A small contrastive image-text model, trained from scratch.
Training: muon at rate 0.0082, 7200 steps, batches of 128.
Data: trained on regions of photos with short descriptions (Visual Genome), 203450 training examples, 4.5 epochs.
Rows from block 5 of the image encoder, named by matrix and row number. Rows with one number belong to one neuron. Each number is 128 + 32 x the weight over its row's rms, rounded and kept within 0 to 255. All counts start at 0. After the name is the row's rms in percent of the matrix's.
# gate: MLP gate (encoder.blocks.5.mlp.gate.weight, 320x160), inputs 0-159
# fc1: MLP up (encoder.blocks.5.mlp.fc1.weight, 320x160), inputs 0-159
# fc2: MLP down (encoder.blocks.5.mlp.fc2.weight, 160x320, transposed), outputs 0-159
gate.147 083 [159 202 165 138  80 165 150 109  73 127 184 104  96 108 126 146 114 124 119  79  93 174 125 182 108 105 150 136 138 107 124 164 147 119 116  75 105  68 138 140 204 110 127 112 180 106 128  74 163 128 143 166 127 153  87 144 139  69 123 155 151 120 169  86 110 156 132 142  91 117  95 116  72  81 179 105 172 154  96 127 157 126 105 104 154 112 160 155 111  99 145 124 136 203 136 135 117 106 106 134 158 207  63 135 146 185  78 166  96  94 165 113 154  85   2 112 102 101  94 113 156 122 110 139 125 152 101 145 141 121 154 145 117  91 139 113 136 119 148 146 135 141 132 150  83 142  91 100 120 121 148 103 131 124 209 136 101 132 177 108]
gate.148 118 [155 156 170 118 105 126 114 147  74  62 147 140 143  73 160  97 144 102 170 141  79 109  91 180 124 104 152 137 137 195 122 138 105 161  98 125 164 163  97 141 175 174 144 131 208 101  89 107 152 156 124 111 152 157 151 115  79 143  94  96 136  73 116 132 145 162 104 102 170  79 122 144 115 132 158 109  82 117 103 165 177 144  94  73  95 118  27 130 115 121  81 126 160 170 183 137 120  90 161 142 119  98 137  78 122 161 152 110 137 185  96  92  99  92 117 165 125 103 142 115 134 167 151 129  99 120 158 161 150 161 106 115 193 216 131 109 150 166  94 140  79  80 125  69 157 115 137 132 125 112 135 111 115 168 121 102  83 176  93 127]
gate.149 100 [153 141 152 128 132 135 210 117 156 110  97  81 116 102 117 155 104 144 157 110 137 147  81  75 147 133 140  96 133 110 150 108 116 132 165 113  63 103 123  81 137 175 134 118 169 175  97 134 177 169 100 141 124  59 110 117 134 133 175  85 122 105 174 107 201 114 129  29 179 163 111  96 141  96 144 133  79 114  80 155 145 116 144 133 100 141  88 170 143 150  92  95 117 118 144  97 161 190 152 157 134 164 182 108 179 166 140  81 148 135 169 122 128 152 119 124 145 125 146 108 157  89 131 161 132  98  90 178 207 176 103 109  99 136 164 105 143  93 132  93  91 195 122  90 108  94 118 121 207 126 147 127 123 150 119 152  71 176  90 155]
gate.150 111 [110 154  98  85 106 169 116 151 118  99 114 144 159 120 126 169 125 148 161  64  69 133 120  38 152 187 156 138 129 122 109 180 123 187 115 174 109 104 129 182 141 200 115 108 146 119 151 142 116 161 100 155  75 169 151  59 119 180 137 130 145  94 131 112 132 128  84 161 125  84 194 158 101 103 110 100 111  96 159  97  63 120 114 106 129 117 155 189 151  96 156 165 166  79 156 123 181 131 115  86 163 152 129  90 116  80 113  77 122 113 107 159  99  92 156 140  76  43 111 141 126  74  88  99  96 177 155 140 170 121 199 105 140  84  95 114 120 122 106 154  85 158 118 128 111 125 118 179 125 128 125 107 150 142 120 130 117  81 101 114]
gate.151 132 [184  49  89 132 119 100 136 142  92 223 135 105 175 128  88 145 201 143 129  99 185 144 119  92 172 146 132 166  85 136 114 126  97 151 106  97 146 112 179 163 189 102 141 158  99 185 169 151 129 145 140 157 119  93  73 162  75 106 149 131 130  98 164  81  94  94  60 161  89 146 105 124 132 125 142 123 160 144 131  77 141 101 163 116 126 143  58 175  95 109 123 104 129  99 151 164 132  76 110 140 153 110 170 105 180 132 136 156 122  98 135  91 108 148 124 157 170 146 114 171 120 162 140 148 148 174 111 152 166  94 146 126 102 155 117 109 160 135 107 197 109 149  76 112  94 153 147 125 129  68 155  96 134  69  93  91 122  60 120 138]
gate.152 030 [109 175 200 133 132 171 122 187 183 131  67  86 100 117 163 141 152  95  54 177 134 152 132 115 120 105 114 126 116 188 109  59 100 116 151 190 134 152 107  94 123 203 106 130 135  73 134 135 150 120 140  73 166 132 195  86 112  72 138 156 164 133 173 147 168 113 197 134 104 161 153 138 107 139 151 180  53 105 147 104 106 124 126 129  90  94 115 133 115 122 174 132  64 161 136 118 101 123 146 104 164 109 158 126 165 116 118 114  53 137 137 166  90 167 128 116 158  90 185 138 150 111 122 132 144  91 111 134 168 136 131 167  94 109 175 179 149 132 160 179  92 150 157 155 112  93 133 143 102 104 140 124 105 130 156 160  95 105  80 171]
gate.153 103 [131 105 154 147 119 132 125 143  83 152  83 122 135 136 114 144 118 120  98  92 111  64 177 100 102 134 129 150 143 110 232 129 181 169 109  76 107 112 151 118 210 103  97  93  79 191  52 123 123 153 139 153 202 151 162 133 133 151 152 183 123 114 137 103 152 149  62  99  58 112 130 136 182 147 107 158  95 182 100 106 159 122  99  95 119 106 100 123  64  94 140 129 150 111 129  93 141 188 181 165 131 109 167 142 119 104 161 133 114 175 157 101 166  86 115 153 162  75 127  99  89 147  93 134 130 110 126 124 173 128 177 146 123 100 144 158 152 100 123 176 156 194 150  99  64 132 131 128 151  73 101 121 132 104 136 125 151  96  95 140]
gate.154 116 [148 140 173  97  89  71 127 146 100 109 137 111 157 112 164 185 195  61 160 122 111 118 103  79 128  96 128 107 168 109  89 176  82 177 143 164 125 141  92 100 101 106 193 121 111 156  95 117 139 146 148 116 118 178 172 109 110 107 184 232  52 124 142 219 114 112 165 143 192 115 102 140 132 119 178  77 132 154 131  97  91 151 138  84 144 100 118 133 134 138 110 145 104 171 133 147 160 144 111 121 154 113 166  94 136 154  87  72 124 115 119  64 114 126 155  88 130 195 117 139 115 129  92 141 120 181 155 132 160 141 183 138 135 103 111 105 133 113 114 180 142 145  75  81 114 122  88 127 158 199 131 119 171 101 107 108 119 144 132 135]
gate.156 101 [123 110 132 107 205 124 119 126 186 148 139 109 135  94 116 123 145 124 112  94 121 139 213 141 181 119  89 101 143 116 145 121 114 188 113 122 153 116 110 163 113 153  64 138 168 106 110 156 123 173  77 173 182 120 135  81 135 157 126  79  59  88 157 130 127 159  58 147 122 138 100  82  44 122 119 115 115 118 161 110  83 129 123 141 152 165 126 109 133 155  99 109 115 126 111 120 132 128  46 106  86 157 142 171  81 167  91 115 108 176 119  86 129 135 159 120  77 108  74 156 109 125 149 161  99 146  87 140 137  86 192 147 120 147 162  52 147 153 132  60 106 112 137 168  79 135 136  78 143 134 124 189  92 156 164 147  84 150 171 157]
gate.157 132 [165 100 108 105 130 119 130 122 152 120 108 122 133 120 128 148  99 122  72 137 126 136 195 100 162  96  91 117 116 118 120 100 126 164 149 122 170 141 157 174 251 130 141 145  94 128 121 197 157 138  80 114  64  69 116  86 152 112 164 147 162 167 102 118 132 172  66 156 120  50 110  94 173 105 171  78 114 127 124 166 103 101 144 159 121  93 122  61 176 162  87 149 119 127 120 131 101 102  93 111 159  87 149  81  73 159 142  96  54 115 144 156 113 164 141 173 104 188 121 173 120 165 135 128 159  88 146 133 103 163 118 123 109 165 119 139 128 113  96 164 120  84 162 164 136 168 105 110 182 144 146 182 150 152 105 105 152  88  87 144]
gate.158 057 [148 105 165 132  99 159  87 130 126 128 116 112 130  99 169 167  66 143  98 102  76 149 154 163 138 175 160 144 125 139  98 163  67 137 152 101 129 161 110 137 120  82  88 114  98 143  89 190 104 123 136 114 130 138 162 169 134  85 130 144 104 109 161 125  98 130 119  94 124 129 104 149 146 112 101 143 182 155 136  97  80  71 172  41 121 110 129 135 162 144  54  89 103 127 148 121 115 120 102 125  96 167  88  81 137 116 127 117 132 123  96 191 129 147 135 110  94  92 108 185 126 117 137  88 195 100 170 137 120  67 152 101 171 170 157 177 214 109 101 230 167 175 160 107 140  81 120 157  79 139 185 134 131 127 145 162  92 107  97 121]
gate.159 119 [168 150 155  77 122  64 183 115 113 142 130 142 129  89 112 137 112 197 128 140 158 136 179  77 132  95 192 164  99  98 163 150 183 181 101 123 134 120 172 125 163 145 137 132 133 145  85 163  89 223  81 174 181 167 147 176 140 162 132 138 140 100 104 166 142 199 149 133 172  88  96 141 171 137 101 116  92  89  85 117 164 107 100 135 141 135 158  97  75 106 140 149 127 137 148 167 156 140  91 133 159 127 104 130 113 108 117 103 123 162 103 138 185 109 113 160  79 146  80 159 166  64  82 143 154 138 134 148 108 184 116 158 157 128 196 161 100 117 156 115 135 161 129 184 102 115 139 101 109 162 134 172  99 138 168 147 101 196 152 143]
gate.160 104 [115 116 198  78 170 152 120 111  77 127 193 114 138 109 118 186 151 105  96 171 115 142 136 114 178 113 144 150  78 156 112 100 157 144 100  82  66 126 136 182 114 122 185 131  52 136  81 129 149 135 104 113 131 101  86  97 164 126 103 135  70 103  98 113 125  91  84 124  91 129 153 162 130  59 109 124 145 190  89 105 137 172 152  97 126 176 147 165 115 107  71  88 164 148  99  84 122 101  56 140 114 157 114 106  59 106 161 124 148 143 105 139 120 142  93 112 100 184 185 172 139 189 148 132 107 143 131 166 123 107 157 142 160 131  79  93 175  72 139 157 169 128 127 109  97 160 125 131  93 153 100 118  81 125  85 132 126 101 191 118]
gate.161 105 [124 139  70 164 133 139 154 152 161 133 127 146 154 151 178 135 170  80 126 140  76 143 119  78  97 157 139 136 127 100 123 103 167 156  85  93 144 131 115 160 133 135  96 144 110 117 100 107 110 209 127 104 142 130 105 100  50 104  81 109 144 131 122 134  67  99 158  99 128 154 162 125 151 113 185 175 160 144 163  95 130 114  61 180 171 121 103 162 131 181  85 160 103 174 132 133 116  87  77 109 179 144 129 182 108 117 137 152  92  66 170 122  94 135 110 123 145 103 163 144 148 144 201 105 131 137 142 118 148 170 129  83 171 178  74  70 158 200  90 101  81  91 136  64 141 132 155 105  94 125 184  68 152 111 152 138 151 160 115 148]
fc1.147 090 [128 183 102 154 145 161 117 123  85 139 147 124 153 142  96 102 132 104  94 161 126 153 128 111 131 138 169 129  99 152 133 146 119 165 166  99 171 100 109 168 132 119 108 116 116 148 147 117 121 140 161 106  79 188 150 111 173  85  96  64 162 109 126 155  94 112 128 140 148 134 107 153 120  94  85 179 198 153 194  80  80  84 136 101 160 149 130 173 111 103 165  67 139 154 138 143 117 139  75 127  35 128 169 154 119 147 144 125 110 194 143 104 174 159  29 107 124 133 135 140 165 102 181 157  82  95 132  87 109 203 145 134 113 154  89 140  80  57 105 160 152 126 127 127 113  91  81  82 106  98  91  91  90  98 177 133 157 136 105 107]
fc1.148 133 [181 122 127 109 141  80 164 207 139 122 112 151 144 170 139 113 182 143  96 130 128 153 111 140 158  52  70 149 200 110 151 147 141 153 203 109 104 117 197  99  36 147 130  96 101  68 146 168 114 157 125  94  87  71 181  93 196 166 127 140  88 137 113 153 142  94 159 204 136 103 133 140 119 127 160  93  99 100 103 140 138 129 110 122 143 139 172 186 143 102 130 110  94 184  73 125 143 166  98 109 131 100 133 104  87 156  93 137 161 154 148 136 109 116 170 104 102 142 113 171 146 127 113 100 129 155 172  80  92 183 112 126 126 139 101 141 113  79 115  83 109 139 109 138 179 109  90 122 142 140 168  88 157 167 121 165 105  97 107 113]
fc1.149 089 [173 129 110  88 165 144  92 110  87 145 132  87 101 167  78 110  53 116 123  98 140  86 115 132  82 181 129  94 159 129 155 170 197  99 137 117  86 108 131 141 121 182 159 105 136 124 203 138 151 178  75  81 159 173 107 151 146 161 105 117 138 131 160 183 105 170 108 143 101 136 121 163  94 108 125 145 123 114 175  98  98 131 115 151 117 142 173 185 154 151 129 127 186 162 125 134 123 148 177 169 143  87 169  99 128 119  86 154 118 106  84 198 140 166 140 140  90  86 145 137 153  79  70  85 146 128 152 102 152 152 127 116 202 148  74 192 132 119 148 130 157 172 121 131 120 168 102 161 121 149  80  62 112  91 137 143 111  95  98  71]
fc1.150 105 [102 142 146 206 125  79 131 162 177 145 123 166 124 123 222 120 121 133 121 189 138 186 156 197 153 131 137 165  67 125  96 118  92 146 107 129 153 173 145 119  91  94 178 128 153  59  49 146 147 179 154 142 150 111 178  53 107  48 159 124 142 139 113 146 100 172 126 152 121 107 104 129  98 101 158  98 140 133 124 120 182 114 121 158 143 174 135  48 147 131 141 143 212 125 146 109 135 129  98  87 192 107 118 151 106 135 112 124 114 163  99 119 174 127 118 125 130 154 140  89 160  83 131  92 109 152 112  81 126 149 103 128 185 150 145  98 130 131 178 143  83 138 167 142 119 181 137 107 119 133 139  90  98 158 141 120 118  69 128 151]
fc1.151 138 [ 88 160  96 153 146  98 115 172 178 106 125  82 116 149 155 147  90 151  63  99  72 103 168 132 107  70 164 156  97 125 137 168 159 131  71 159 168  71  98  91 126 208 115 102 165 100 102 187 156  79  89 128  98 128 116 101  96 112 165 113 143 165 145 113  58 132 210 126  63 145  76 136 152 157 147 155  67 102 144 116 112 129 140 131 112  90 119 135 189 142 141 136 136  95 141 128 104 128 106 106 129 145  90  89 132 115 107  99 117 133 146 163 153 150 119 140 113 165 153 147 174 172 120  98 119  78 122 192  68  84  96 127 190 108 124 152  79 123 143 191 124 187 149  97 133 116 165  97 138 174 133 103 113 158 166 138 100 120 132 171]
fc1.152 031 [ 88 163 168 132 113 133 185 174 133 195 135  79 138 148 137 144 116 169 131 145 180 159 174 114  80 145 114 112 112 161 153 179  97 127 107 109 136 125  77  98  69 152 121 101 126 103  69 125  63 120 138 147  61 105 149 106 127 167 102 141 165 153 150 127 190 104 136  86 166 153 115 175 159 106 198 161 146 126  56 110 128 128 110 133 194  77 104 112 111 183 136 156 110 162 121 156  96 125 127  70 163 154 112 120 126 156 105 104 131 108 148 112 176 114 119  97 105 108 170 164 143 158 120 100 193  99  86  54 117 143 153 146 175 103  97 168 164 186 117 103  87 126 145  83  95 143 176 150 135 109 134 147 115 132  63 117 169 168  99 100]
fc1.153 103 [109 129  68 146 121 101 168 153  91 113 111  88  84 153 138 129 114 153 183 161 160  90 142 136 106 164  90 161 175 104  95 149 174 158 102  95 111 166 156 128 195 106 142 151 155 125  73 119  97 104 161 101 139 172 151  63 172 167 120 122 124  73 169 123 141 123 105 117  70 203  85 162  95  99 116 127 141 135 177 101 156 101 147 134  92 165  87 147  97 154 172  99 174  93 159 160 134 136 115 101 123 162 106  99 170 150 113 177 133 131 137 150  88 147 149 169  85 110 126 192 120 147 155 157 143 103 156 125 121 108 120 164 123 107 174 167 102  98  73  88 124 157  72 104 165 204  76 160 172 124 116  72 147  81 119 162 140 179 170 137]
fc1.154 113 [103  95 168 141 134  92 200  95 103 100 110  95 112 125 103 156 142 149 136 187 171 134  94 117 108 167 164 164 113  91 144 114  98  91 118 102 106  89 146  68  80 142 123  68 101 112 121  97 158 115 179 111 125 178 144 120 101 111 185 131  78 161  68 142  82 109 122  97 168 106  80 157  79  86  88 123  64 125 127 137  84 176 145 152 121 118 109 148  80  85 125 159  59  92 125 171 159 130 199 152 132  96 114  79 141 178 120 161 141 132 122 171 176  76 117 142 165 145 128 171 153 158 103  94 134 163 154 183 147 139 217 127 113 108 201 116 109 118  91 121 136 147 162  88 137 114  83 113 183 124 131 134 162 147 101 152 118 138 114 139]
fc1.156 099 [ 66 112  96 163  92 118 173 123 132 162  89 110 168 155 135 179 186 217 128 132 100 189 187  85 105 165  53 148 103 149 177 142 127 160 132 178  82 113  93 187 109 131 150 176 103 114 153  98 126 149  88  84  47 109 185 146 155 125 135 122  89 160 167 101 100 137 119 127 142 119 145 106  98 159 149 140  86 128 140 183 107 131 141 146 152 134 188 107 108 123 143 131 128  76 119 103 141 163 111 158 146 130 145  75 122 106 136 135 154 113 105 181 118 150 109  87 131 132 199 144  85 143  88 151 130  80 137  87 179 154  67  95 146  99 159  82 117 137 142 121 110 146 104 125 173 198  73 104 134 107 153 107 139 133  90 129 164 163 146 113]
fc1.157 133 [ 85 191 170 159 117 197 136 127 154 150 160 141 112 108 134  99 152 141 243 170 160 166 135 127 106 180 118  86  93  23 133 146 152 107 112 124 122  97 144  97  83 149 160 136 117 124 120 118 161 141 128 132 141 136 145 166 112 106 127 124 101 138 122 125  89  85  75 110 144 111  75 165  78 114 156 199 103 134 136  64 107 144  87 126 116 152  99  86  93 109 152 117 143 130 186 138 163 114 165 128  94 173 106  79 127  71 145  79 179 114 140 109 127  70 165 105 146 180 134  98 143 109  68 153 146 149  68 100 157 119  90 169 127 148 121 102 138 172 169  87 111 161  96 126  98  99 164 116 110 143 176 149 127 100 162 118 150 145 132 179]
fc1.158 053 [142 127 104 149 159 102 141 134 155 100 150 134 114 148 111 163 122 134  67 136 131 150 114 107 136  73 177 183 118 142 141 103  92 136 179  97 125 157 127  57 118 128 121 162 141 101 101 111 127 122 128  95  99 156 169 143 167 114  52 128 159  80  96 173 140  95 139 118 142 154  68 168 169 122 123 109 220 190   5 141 143 113 166 156 187 138 145 126 125 109  97 163 140 202 178 162 144 166 106 100 121 143 105 148 103 147 160 157 179 122 104 126 172 103 167 166  72 153 110 190  99 117 111 139 141 134 136 177  67 115 122  82 131 144 151 128 155 195 122 149  99 126 128 112 139 134 122 128 137 143 174 144  78 129  70 130 104 118 115 179]
fc1.159 114 [136 125 124 125 114  87 102 161 161 169 116 110  90 169 104  84 144 119  81  95 120 132  67 143 117  98 124  98 142 156 103 109 101 106 118 149 128 129 103 102  77 102 128  99 158 148 144 148 146  57 181  84  54  98 167  58 180 136 139 116 114 124 174  99 116 115 102 136 100 154 125  98 124  94  84 119 202 125 103 130  64 116 122 142 130 116  69 121 112 133 141 127  99 112  73 159 126 132 178 121  69 129 111 113 134 117 105 162 164 152 169 113 113 132 191 104 157 169 143  97  70 212 124  76  85  82 109 143 137 126 122  70 145 144  66 142 172 140  78 173  95  85 106  80 140  96 130 170 126  98 114  86 148 115 106 140 182  63 102  91]
fc1.160 102 [129  74 182 126 164 148 143  64 135 112 145 130 173  74 128 115 151 129 130 134 114 119  97 173 176 104  98  56 128 171  71  94 154 151 173 124 114 117 179  95 157 136 161 123 128 151 141 145  75 167 114 137 108 102 109  97 175 170 121 158 135 131 100 118  83  98 144 135 152 122 145  91 133  90 118 136 157  64 135 152 156 138 147  82  79 131 129 136 138 154 140 107 161 115 121 188 131 105 114 122 142 101 114 144 145  95 189 117 119  82  96  96 101 128 165 143 110 124 135 152  57 129 135 130  54 139 122 133 125 119 142 212  64 155 132 124  62 165  44 129 162 104  51 196 121 132 135 114  44 105 119 112 117 152 108 114 169 121  99 192]
fc1.161 101 [139 133 190  53 165 142 128 125  93 111 119 128  97 155 130 109 155 153  88 146 206 137 133 183 127 135  97 144 152 112 139 114 138 104 139 129 149 118 109  57  91 168 131 155 132  96 117 137  82  92 100 178 135 129 143 186 151 113 122 113 112  90 103 133 180 134 177 137  95 117  78 110 101 128 122 146  67 155 140  96 104 161 108 102 146 121 123  31 124 106 116 113 152  81 163  87 180 166 133 153 101 167 111 142 159 121  50 148 176 141  71 156 114 100 175 108 121 112  73  84 174 106 113 112 146 112  85 152 125 119 137 169 186 128 135 115 160  77 121  89 146 164 105 136  93 116 107 181 158  74 195 140 173  72 153 155  90 169 123 168]
fc2.147 088 [165 123 143 106 149 130 173 133 128 141 109 107 121 106 126 176 149 126  36 142  94 150 171 113  94  81 123 154 127  65 122 114 139 159 134 101 161  76 161 114  88 143 112 143 115 147 130  91 105 151 110 132 140 121 110 126  69 160 107 181  53 190 132 133 134 147  75 157 108 107 138 143 164 181 116 143 125  72 154 190 186  99  98  96 103 178 157  83 123 174 144 122 158 123 122 101 111 170  90 101 179  85 117 135 178 184 142 120 134  54 115 131 126 176 165 139 122 152 182  94 126 129  84 135 136 160  76 147 123 110  87 111 106 203 202 117 148 131 200 105 165 106  86 168 142 172 127 143  94 143 155 125 126 120 149 147 102 190 137 114]
fc2.148 140 [ 51 130 106 110 143 146  48 131 130 159 151  92 130 150 181 124  94 137  95 151 126 103 142 124 120 131 200 180 139 124 134 132 102 166 146  54 116 125  85 154 111 109  97 162 149 127 136 179 103 129 198 133 112  92 142 150 139 127 163 151 172 117 155 135 103 133 171 100 119 120  84 124  74 107 159 144 168 146 171  97 140 139  98 121  85 129 125 100  71 124 162 163 139 113 185  99 106 151 200 133 113 150 122 124 173  94 128 140 112  53  39  94 154 170 118 114 113  70 112 115 117 124 137 116 103 158 180  95 102 150 114  91 113 111  96 115 139 123  90 130 112 131 151 141 184 134  23 170 121 173 140  82 207 101  99 129 132 168 117 115]
fc2.149 098 [116 192  92  62 112  88 144 172 150 145  93  95  98  94 122  72 138 119 153 107  90 149 127 144 132 100 159  89 155 158 101 133 130 136 158 156 138 143 110 101 100 157 118 163 129 133  86  91 134  99 126 162 127 111 134 169 156 127  86 117 150  91 152 130 164  85 116 178  92 142 111 152 114  80 122 105 114 131  82 214 156 104 104 114 103 151 117 110 113 170 110 104  73  91 160 166  87 135 190 152  94 171 150 136  94 134  92 136 182  78 119  81  94 165 109 169 196 163  89 142 145 131 149  42  56 139 133 128 132 187 103  93 126 142 105  91 124 126 172 138  71 141 100 185  69 128  99 132  92  99 109 116 177  70 122 100 129 136 127  68]
fc2.150 125 [160 154 184  73 102 153 112 178 100 128 176 123 121 139 150 145 143 159 115 140 144  96 125 103 134 167 119 115 141  73 149 165 161 118 128 108  82 132 121 175 147 176 110 129 172 136 130 142 198 151 114 158 146 123 120 161  94 151 159 153 117 129 164 129 109 124 119  85 164 126 116 166 112 160 151  39 231 126 172 123 116 111 113 125 128  78 164 118 118  83 127 148  82 116  78  42 165 178 122  69 141  93 110  76 146 154 119  46  99 110 162 148  66 176 125 125 141  75 104 169 142 103 110 135  92 189 129  74 105 129 152 100 169 118  96 115 117  70  87 148 169 152  90 131 124  90 112 103 109 135  99  89 159 173 113  97 135 138 103 138]
fc2.151 135 [103 121 169 108 172 120 128  98 125 176 145 129 161 119 132  71  75 132 151 109 162 124  95  96 168 122  82 153 154  64 101 160 121 110  68 124 134 173 167 111 173 101 145 137 111 108 166 112 126 188 157 148 104 119 131 161 139 113  68 135 143  48  90  98 197 140  41 109 165 113 149 155 122  86 153 101 159 138  84 132 111 171  97  96 123 169 154 121 157  98 145 149  45 103 100 128  68 123 123 112 166 143  96 123 144 139 165 155 110 151 109  83 107 126  74 128 122 194 119 107 127  67  79 159 112 141 129 127 165 102 111 132 127 168 112 117 124 123 102  74 161  76 165 126  86  88  81 159 119 102 130 201 125 104 133 163 119  79 181 123]
fc2.152 029 [154  89 124  74 139  89 194 108 160 159  40 147  68 126  93 108 142 128 109 158  96 115  68 144 108 125 114 186 147 202 101 150 119 162 113 119 111 143 159  91 143 130 112 140 126 152 109 108 147  93  90 146 166 115  67 141 127 146 125 150  96 124 150  76 170  87 157 178 151 136 112 138 168 106 120 199 152 156 182 120 131  65 124 147 102 136 180 150 152 101  70 117 149 109 114 127 155  80 124  90 124  64  92  89 113 117 105 150 123 155  97 123 150 108 166 124  95  68 131 137 138  95 128 121  83 115 135  65 103 121 121 174 128  47 120 101 104 140 175 155 108 140 145  98 144  95 106 126  29  86 184 165  94 115 109 152 151 135 137 151]
fc2.153 102 [164 191 105 168  76 140  93 143 180 179  72 105 125 164 121 116 116 141 112  91 120 109 155  85  59  63 134 114 186 119  61 161  74  83 167  85 132 114 147 154 142 129 172 132 124 121 171 143  82 162  54 183 171 125 157 133 142 103 145 118 154 157 123 117 129 110 162  78 119 160  94 137  55 128 159 102 127 125  65 125 101 102 107 122 102 136 112 136 167 157 124 124 141 167 171 140 111 125  77  69 169 197 146 105 137  98 151 170 127 154 119 133 114  65  85 139 169 110 176  93 109 167  85 157 119 110 146 154 144  90 130 163 115 120 111 111 103 119 117 110  94 158  94 144 172 151  60 160 130 145 124 107 126 114 115  80 190  98 110 107]
fc2.154 108 [133 174 132  98 159 106  82 129 137 121 166 141 166 161 176 170 110 105 149 105 137 159 104  73  93 122 129 149 139 121 130 135 143  71  30 156 133 121 146 159 103 147 111 142 139 134 169 158 110 122 133 157  71  73  54 104 168  55 160 125 109 165 106 144  84 125 178 184 121  79 142 138 128 164  86  91 177  92 159 134 148 159 132 124 109  96 123 107 127  99 173 150 170  96 113  92 167 139 132 130  87 127 132 145 135  96 149 138  59  87 140 138 176 128 127  82 170 144  85 150 111 100 208 140 137  82 125  76 161 119 144 166 135 101 146 178  92 134 154 121  84 118 147  97 129 129 155 126 171 109 163 188 181  56 169  88  90 151 106 148]
fc2.156 101 [146 133 143  91 132 131 148 152 122 108  83 139 152 138  98 119 156 108  93 151 164  97 136  81 128 163 126 158 140 102  85 153 111 116 156 153 156 143 118 136 107 117 229  32 155 141 134 144 136 141 148 118 157 115 189  80 129 107 129 142  90 119 106 169 113 129  53  70 144  87 103 120  83 159 124 171 159 166 125  92 115 153 123 110  91 117 133 144 129 128  54 191 157 112  79 136 157 138 110  61 144 110 105 205 129 125 100  57 112 132 198 117 138 138 130 112 108 137 124 119  85 126 189  45 111 137 140 136 108 119  79 116 144 132 113 121 149  89  78  93 131 109 150 118  79 111 154 137 129 129 184 148 118 200 138 142  35 100 154 123]
fc2.157 141 [150 116  60 163 137  80 133 136 151 162  88 115 154 151 112 160  90 121 119  92 151 100 125 123 134  88 124 174 100 120 159 126 151 181  78 183 140 153 164 141 191  43 144 166  82 121 181 131  95  66 125  99 139 123 183  99 142 125  85 140 169 155 176  96 135 100 150 165 122  98 118 107 109 158  87 107 118 105 121  99 124  89 153 163 173 116 129 174 164 134  98 136 178 137  97 146 123 142  81 124 175 122 137 125 158 137 132 236 117 110 113 116 110  93 153 134  55 131 154 165 132  85 137 156  93 133 194 155  75 117 121 112  94  66 156 175 130 144 106 144 182 126 147 141 162 116 121 153 120 113 112 155  65 135  77 176  86  99  88 104]
fc2.158 056 [137 157 106 122 215 116  96 128 152 126 130 102 130  93  67 157 111 147  86 166 133 127 159 136  97  94  98 177 133 148 119 132 184 149 128  84 122 162 122  72  94 153 164 163 182 136 116 106 101 113 179 181 127 132 104  91 151 134 161  67 158 164 127 139 114 140 140 119 125 166 141 124 130 159 174 176 181 119  96 116 138 152 122 123 162 165 136 123 199 138 209 156 129 159 133 154 167  98 130 121 109 152  67 143  83 147  80  74 131 150  77  84 143 144 166 175 141 152 159 149  96 130 160 149 122 182 100 207  98 162 125  81  99 137 127 107 142 173 128 153 104 117 135 116 155 160 138  83 163 118 162 176 143  79  97 159  55  57 159 143]
fc2.159 124 [103  97 162 107  79  87 153 150 203 145  77 121 142  82 150 204 161 166 167  86 212 170 112 142 134 123 120 134 132  91 106 111 177  87 124 133 155 130 151 157 131 175 120 174 160 131 149 143  60 159 143 139 140 149 111 127 142 139 159 135 138  72 116  90  91 110 182 113 120 128 119 183 132 118 104  77 121 176  80  56 129 160 152 123 190 160 118 128 119  91 129 136 114 126 145  79 143 174 175  93 169 114  94 157 106  97  92  76  68 118 101 123 162 160 193 164 149 112 182 151  97 131 106 165 102 129 127 159  73 108 132 140 128 119 116 129 132 101  92 156 152 156 114 102  95 106 119 103  89 159 184  92 176 143 104 156  98 170  74 122]
fc2.160 096 [110 143  93 113  77 139 156 157 145 160 136 115 152 124 111 118 155 130 170  65  85 153 104 146  94 208 105 136 144 129 145 146 108  98 126 143 107 179 107 111 102 103 106 172  79 116  96 147 119 114 122 121 140 124 149  83 126 129 126 136 199 121 160 111 148 107 137 124 150 180  98 166 149 130 105  96 189 148 155 118 120 141 176 174 113  94 124 152 133  95  90 162 122  93  92 131 172 169 154 141 119 112  69  34 152 124 101 163 166  94 130 172 114  83  94 199 155  52 157 163 161 125 167 167 156 134 162 107  87 137 107 124 195 143  77 116 134  90 106 120 108 136 116 107 153 107 145 128 130 154 123  27  56 106  93 114 165 184  76 105]
fc2.161 106 [167 163  94 141 125 150  83 131 154 176  94 124 110 128 111 113 164 137 150 192 133 115 124 171  45  87 148 147 117 122 150 108 153  95 147  89  91 109 139 157 140 121 171  92  72 193 116  78 157 172 132 158 164 142 102 120  83 163  91 205  85 179 129  91 144 125 148 145 125 188 154 130 172 164 134 114 165 137 152 149 181 109  53 115 114 103 142 149  32 129  99 101 151  78 137 126 125  83 122 102 117 122 160 195 115  90 138 115 129 133 136 105 202 111 150 150 158 165 125 114 120 140 156 110  91 202 152 116 130 166  96 113 121 157 127 206 107 146 127 116 102 167 167 136 127 153 150 100 184 118 157 133 143 155 107 151 166  88 127  84]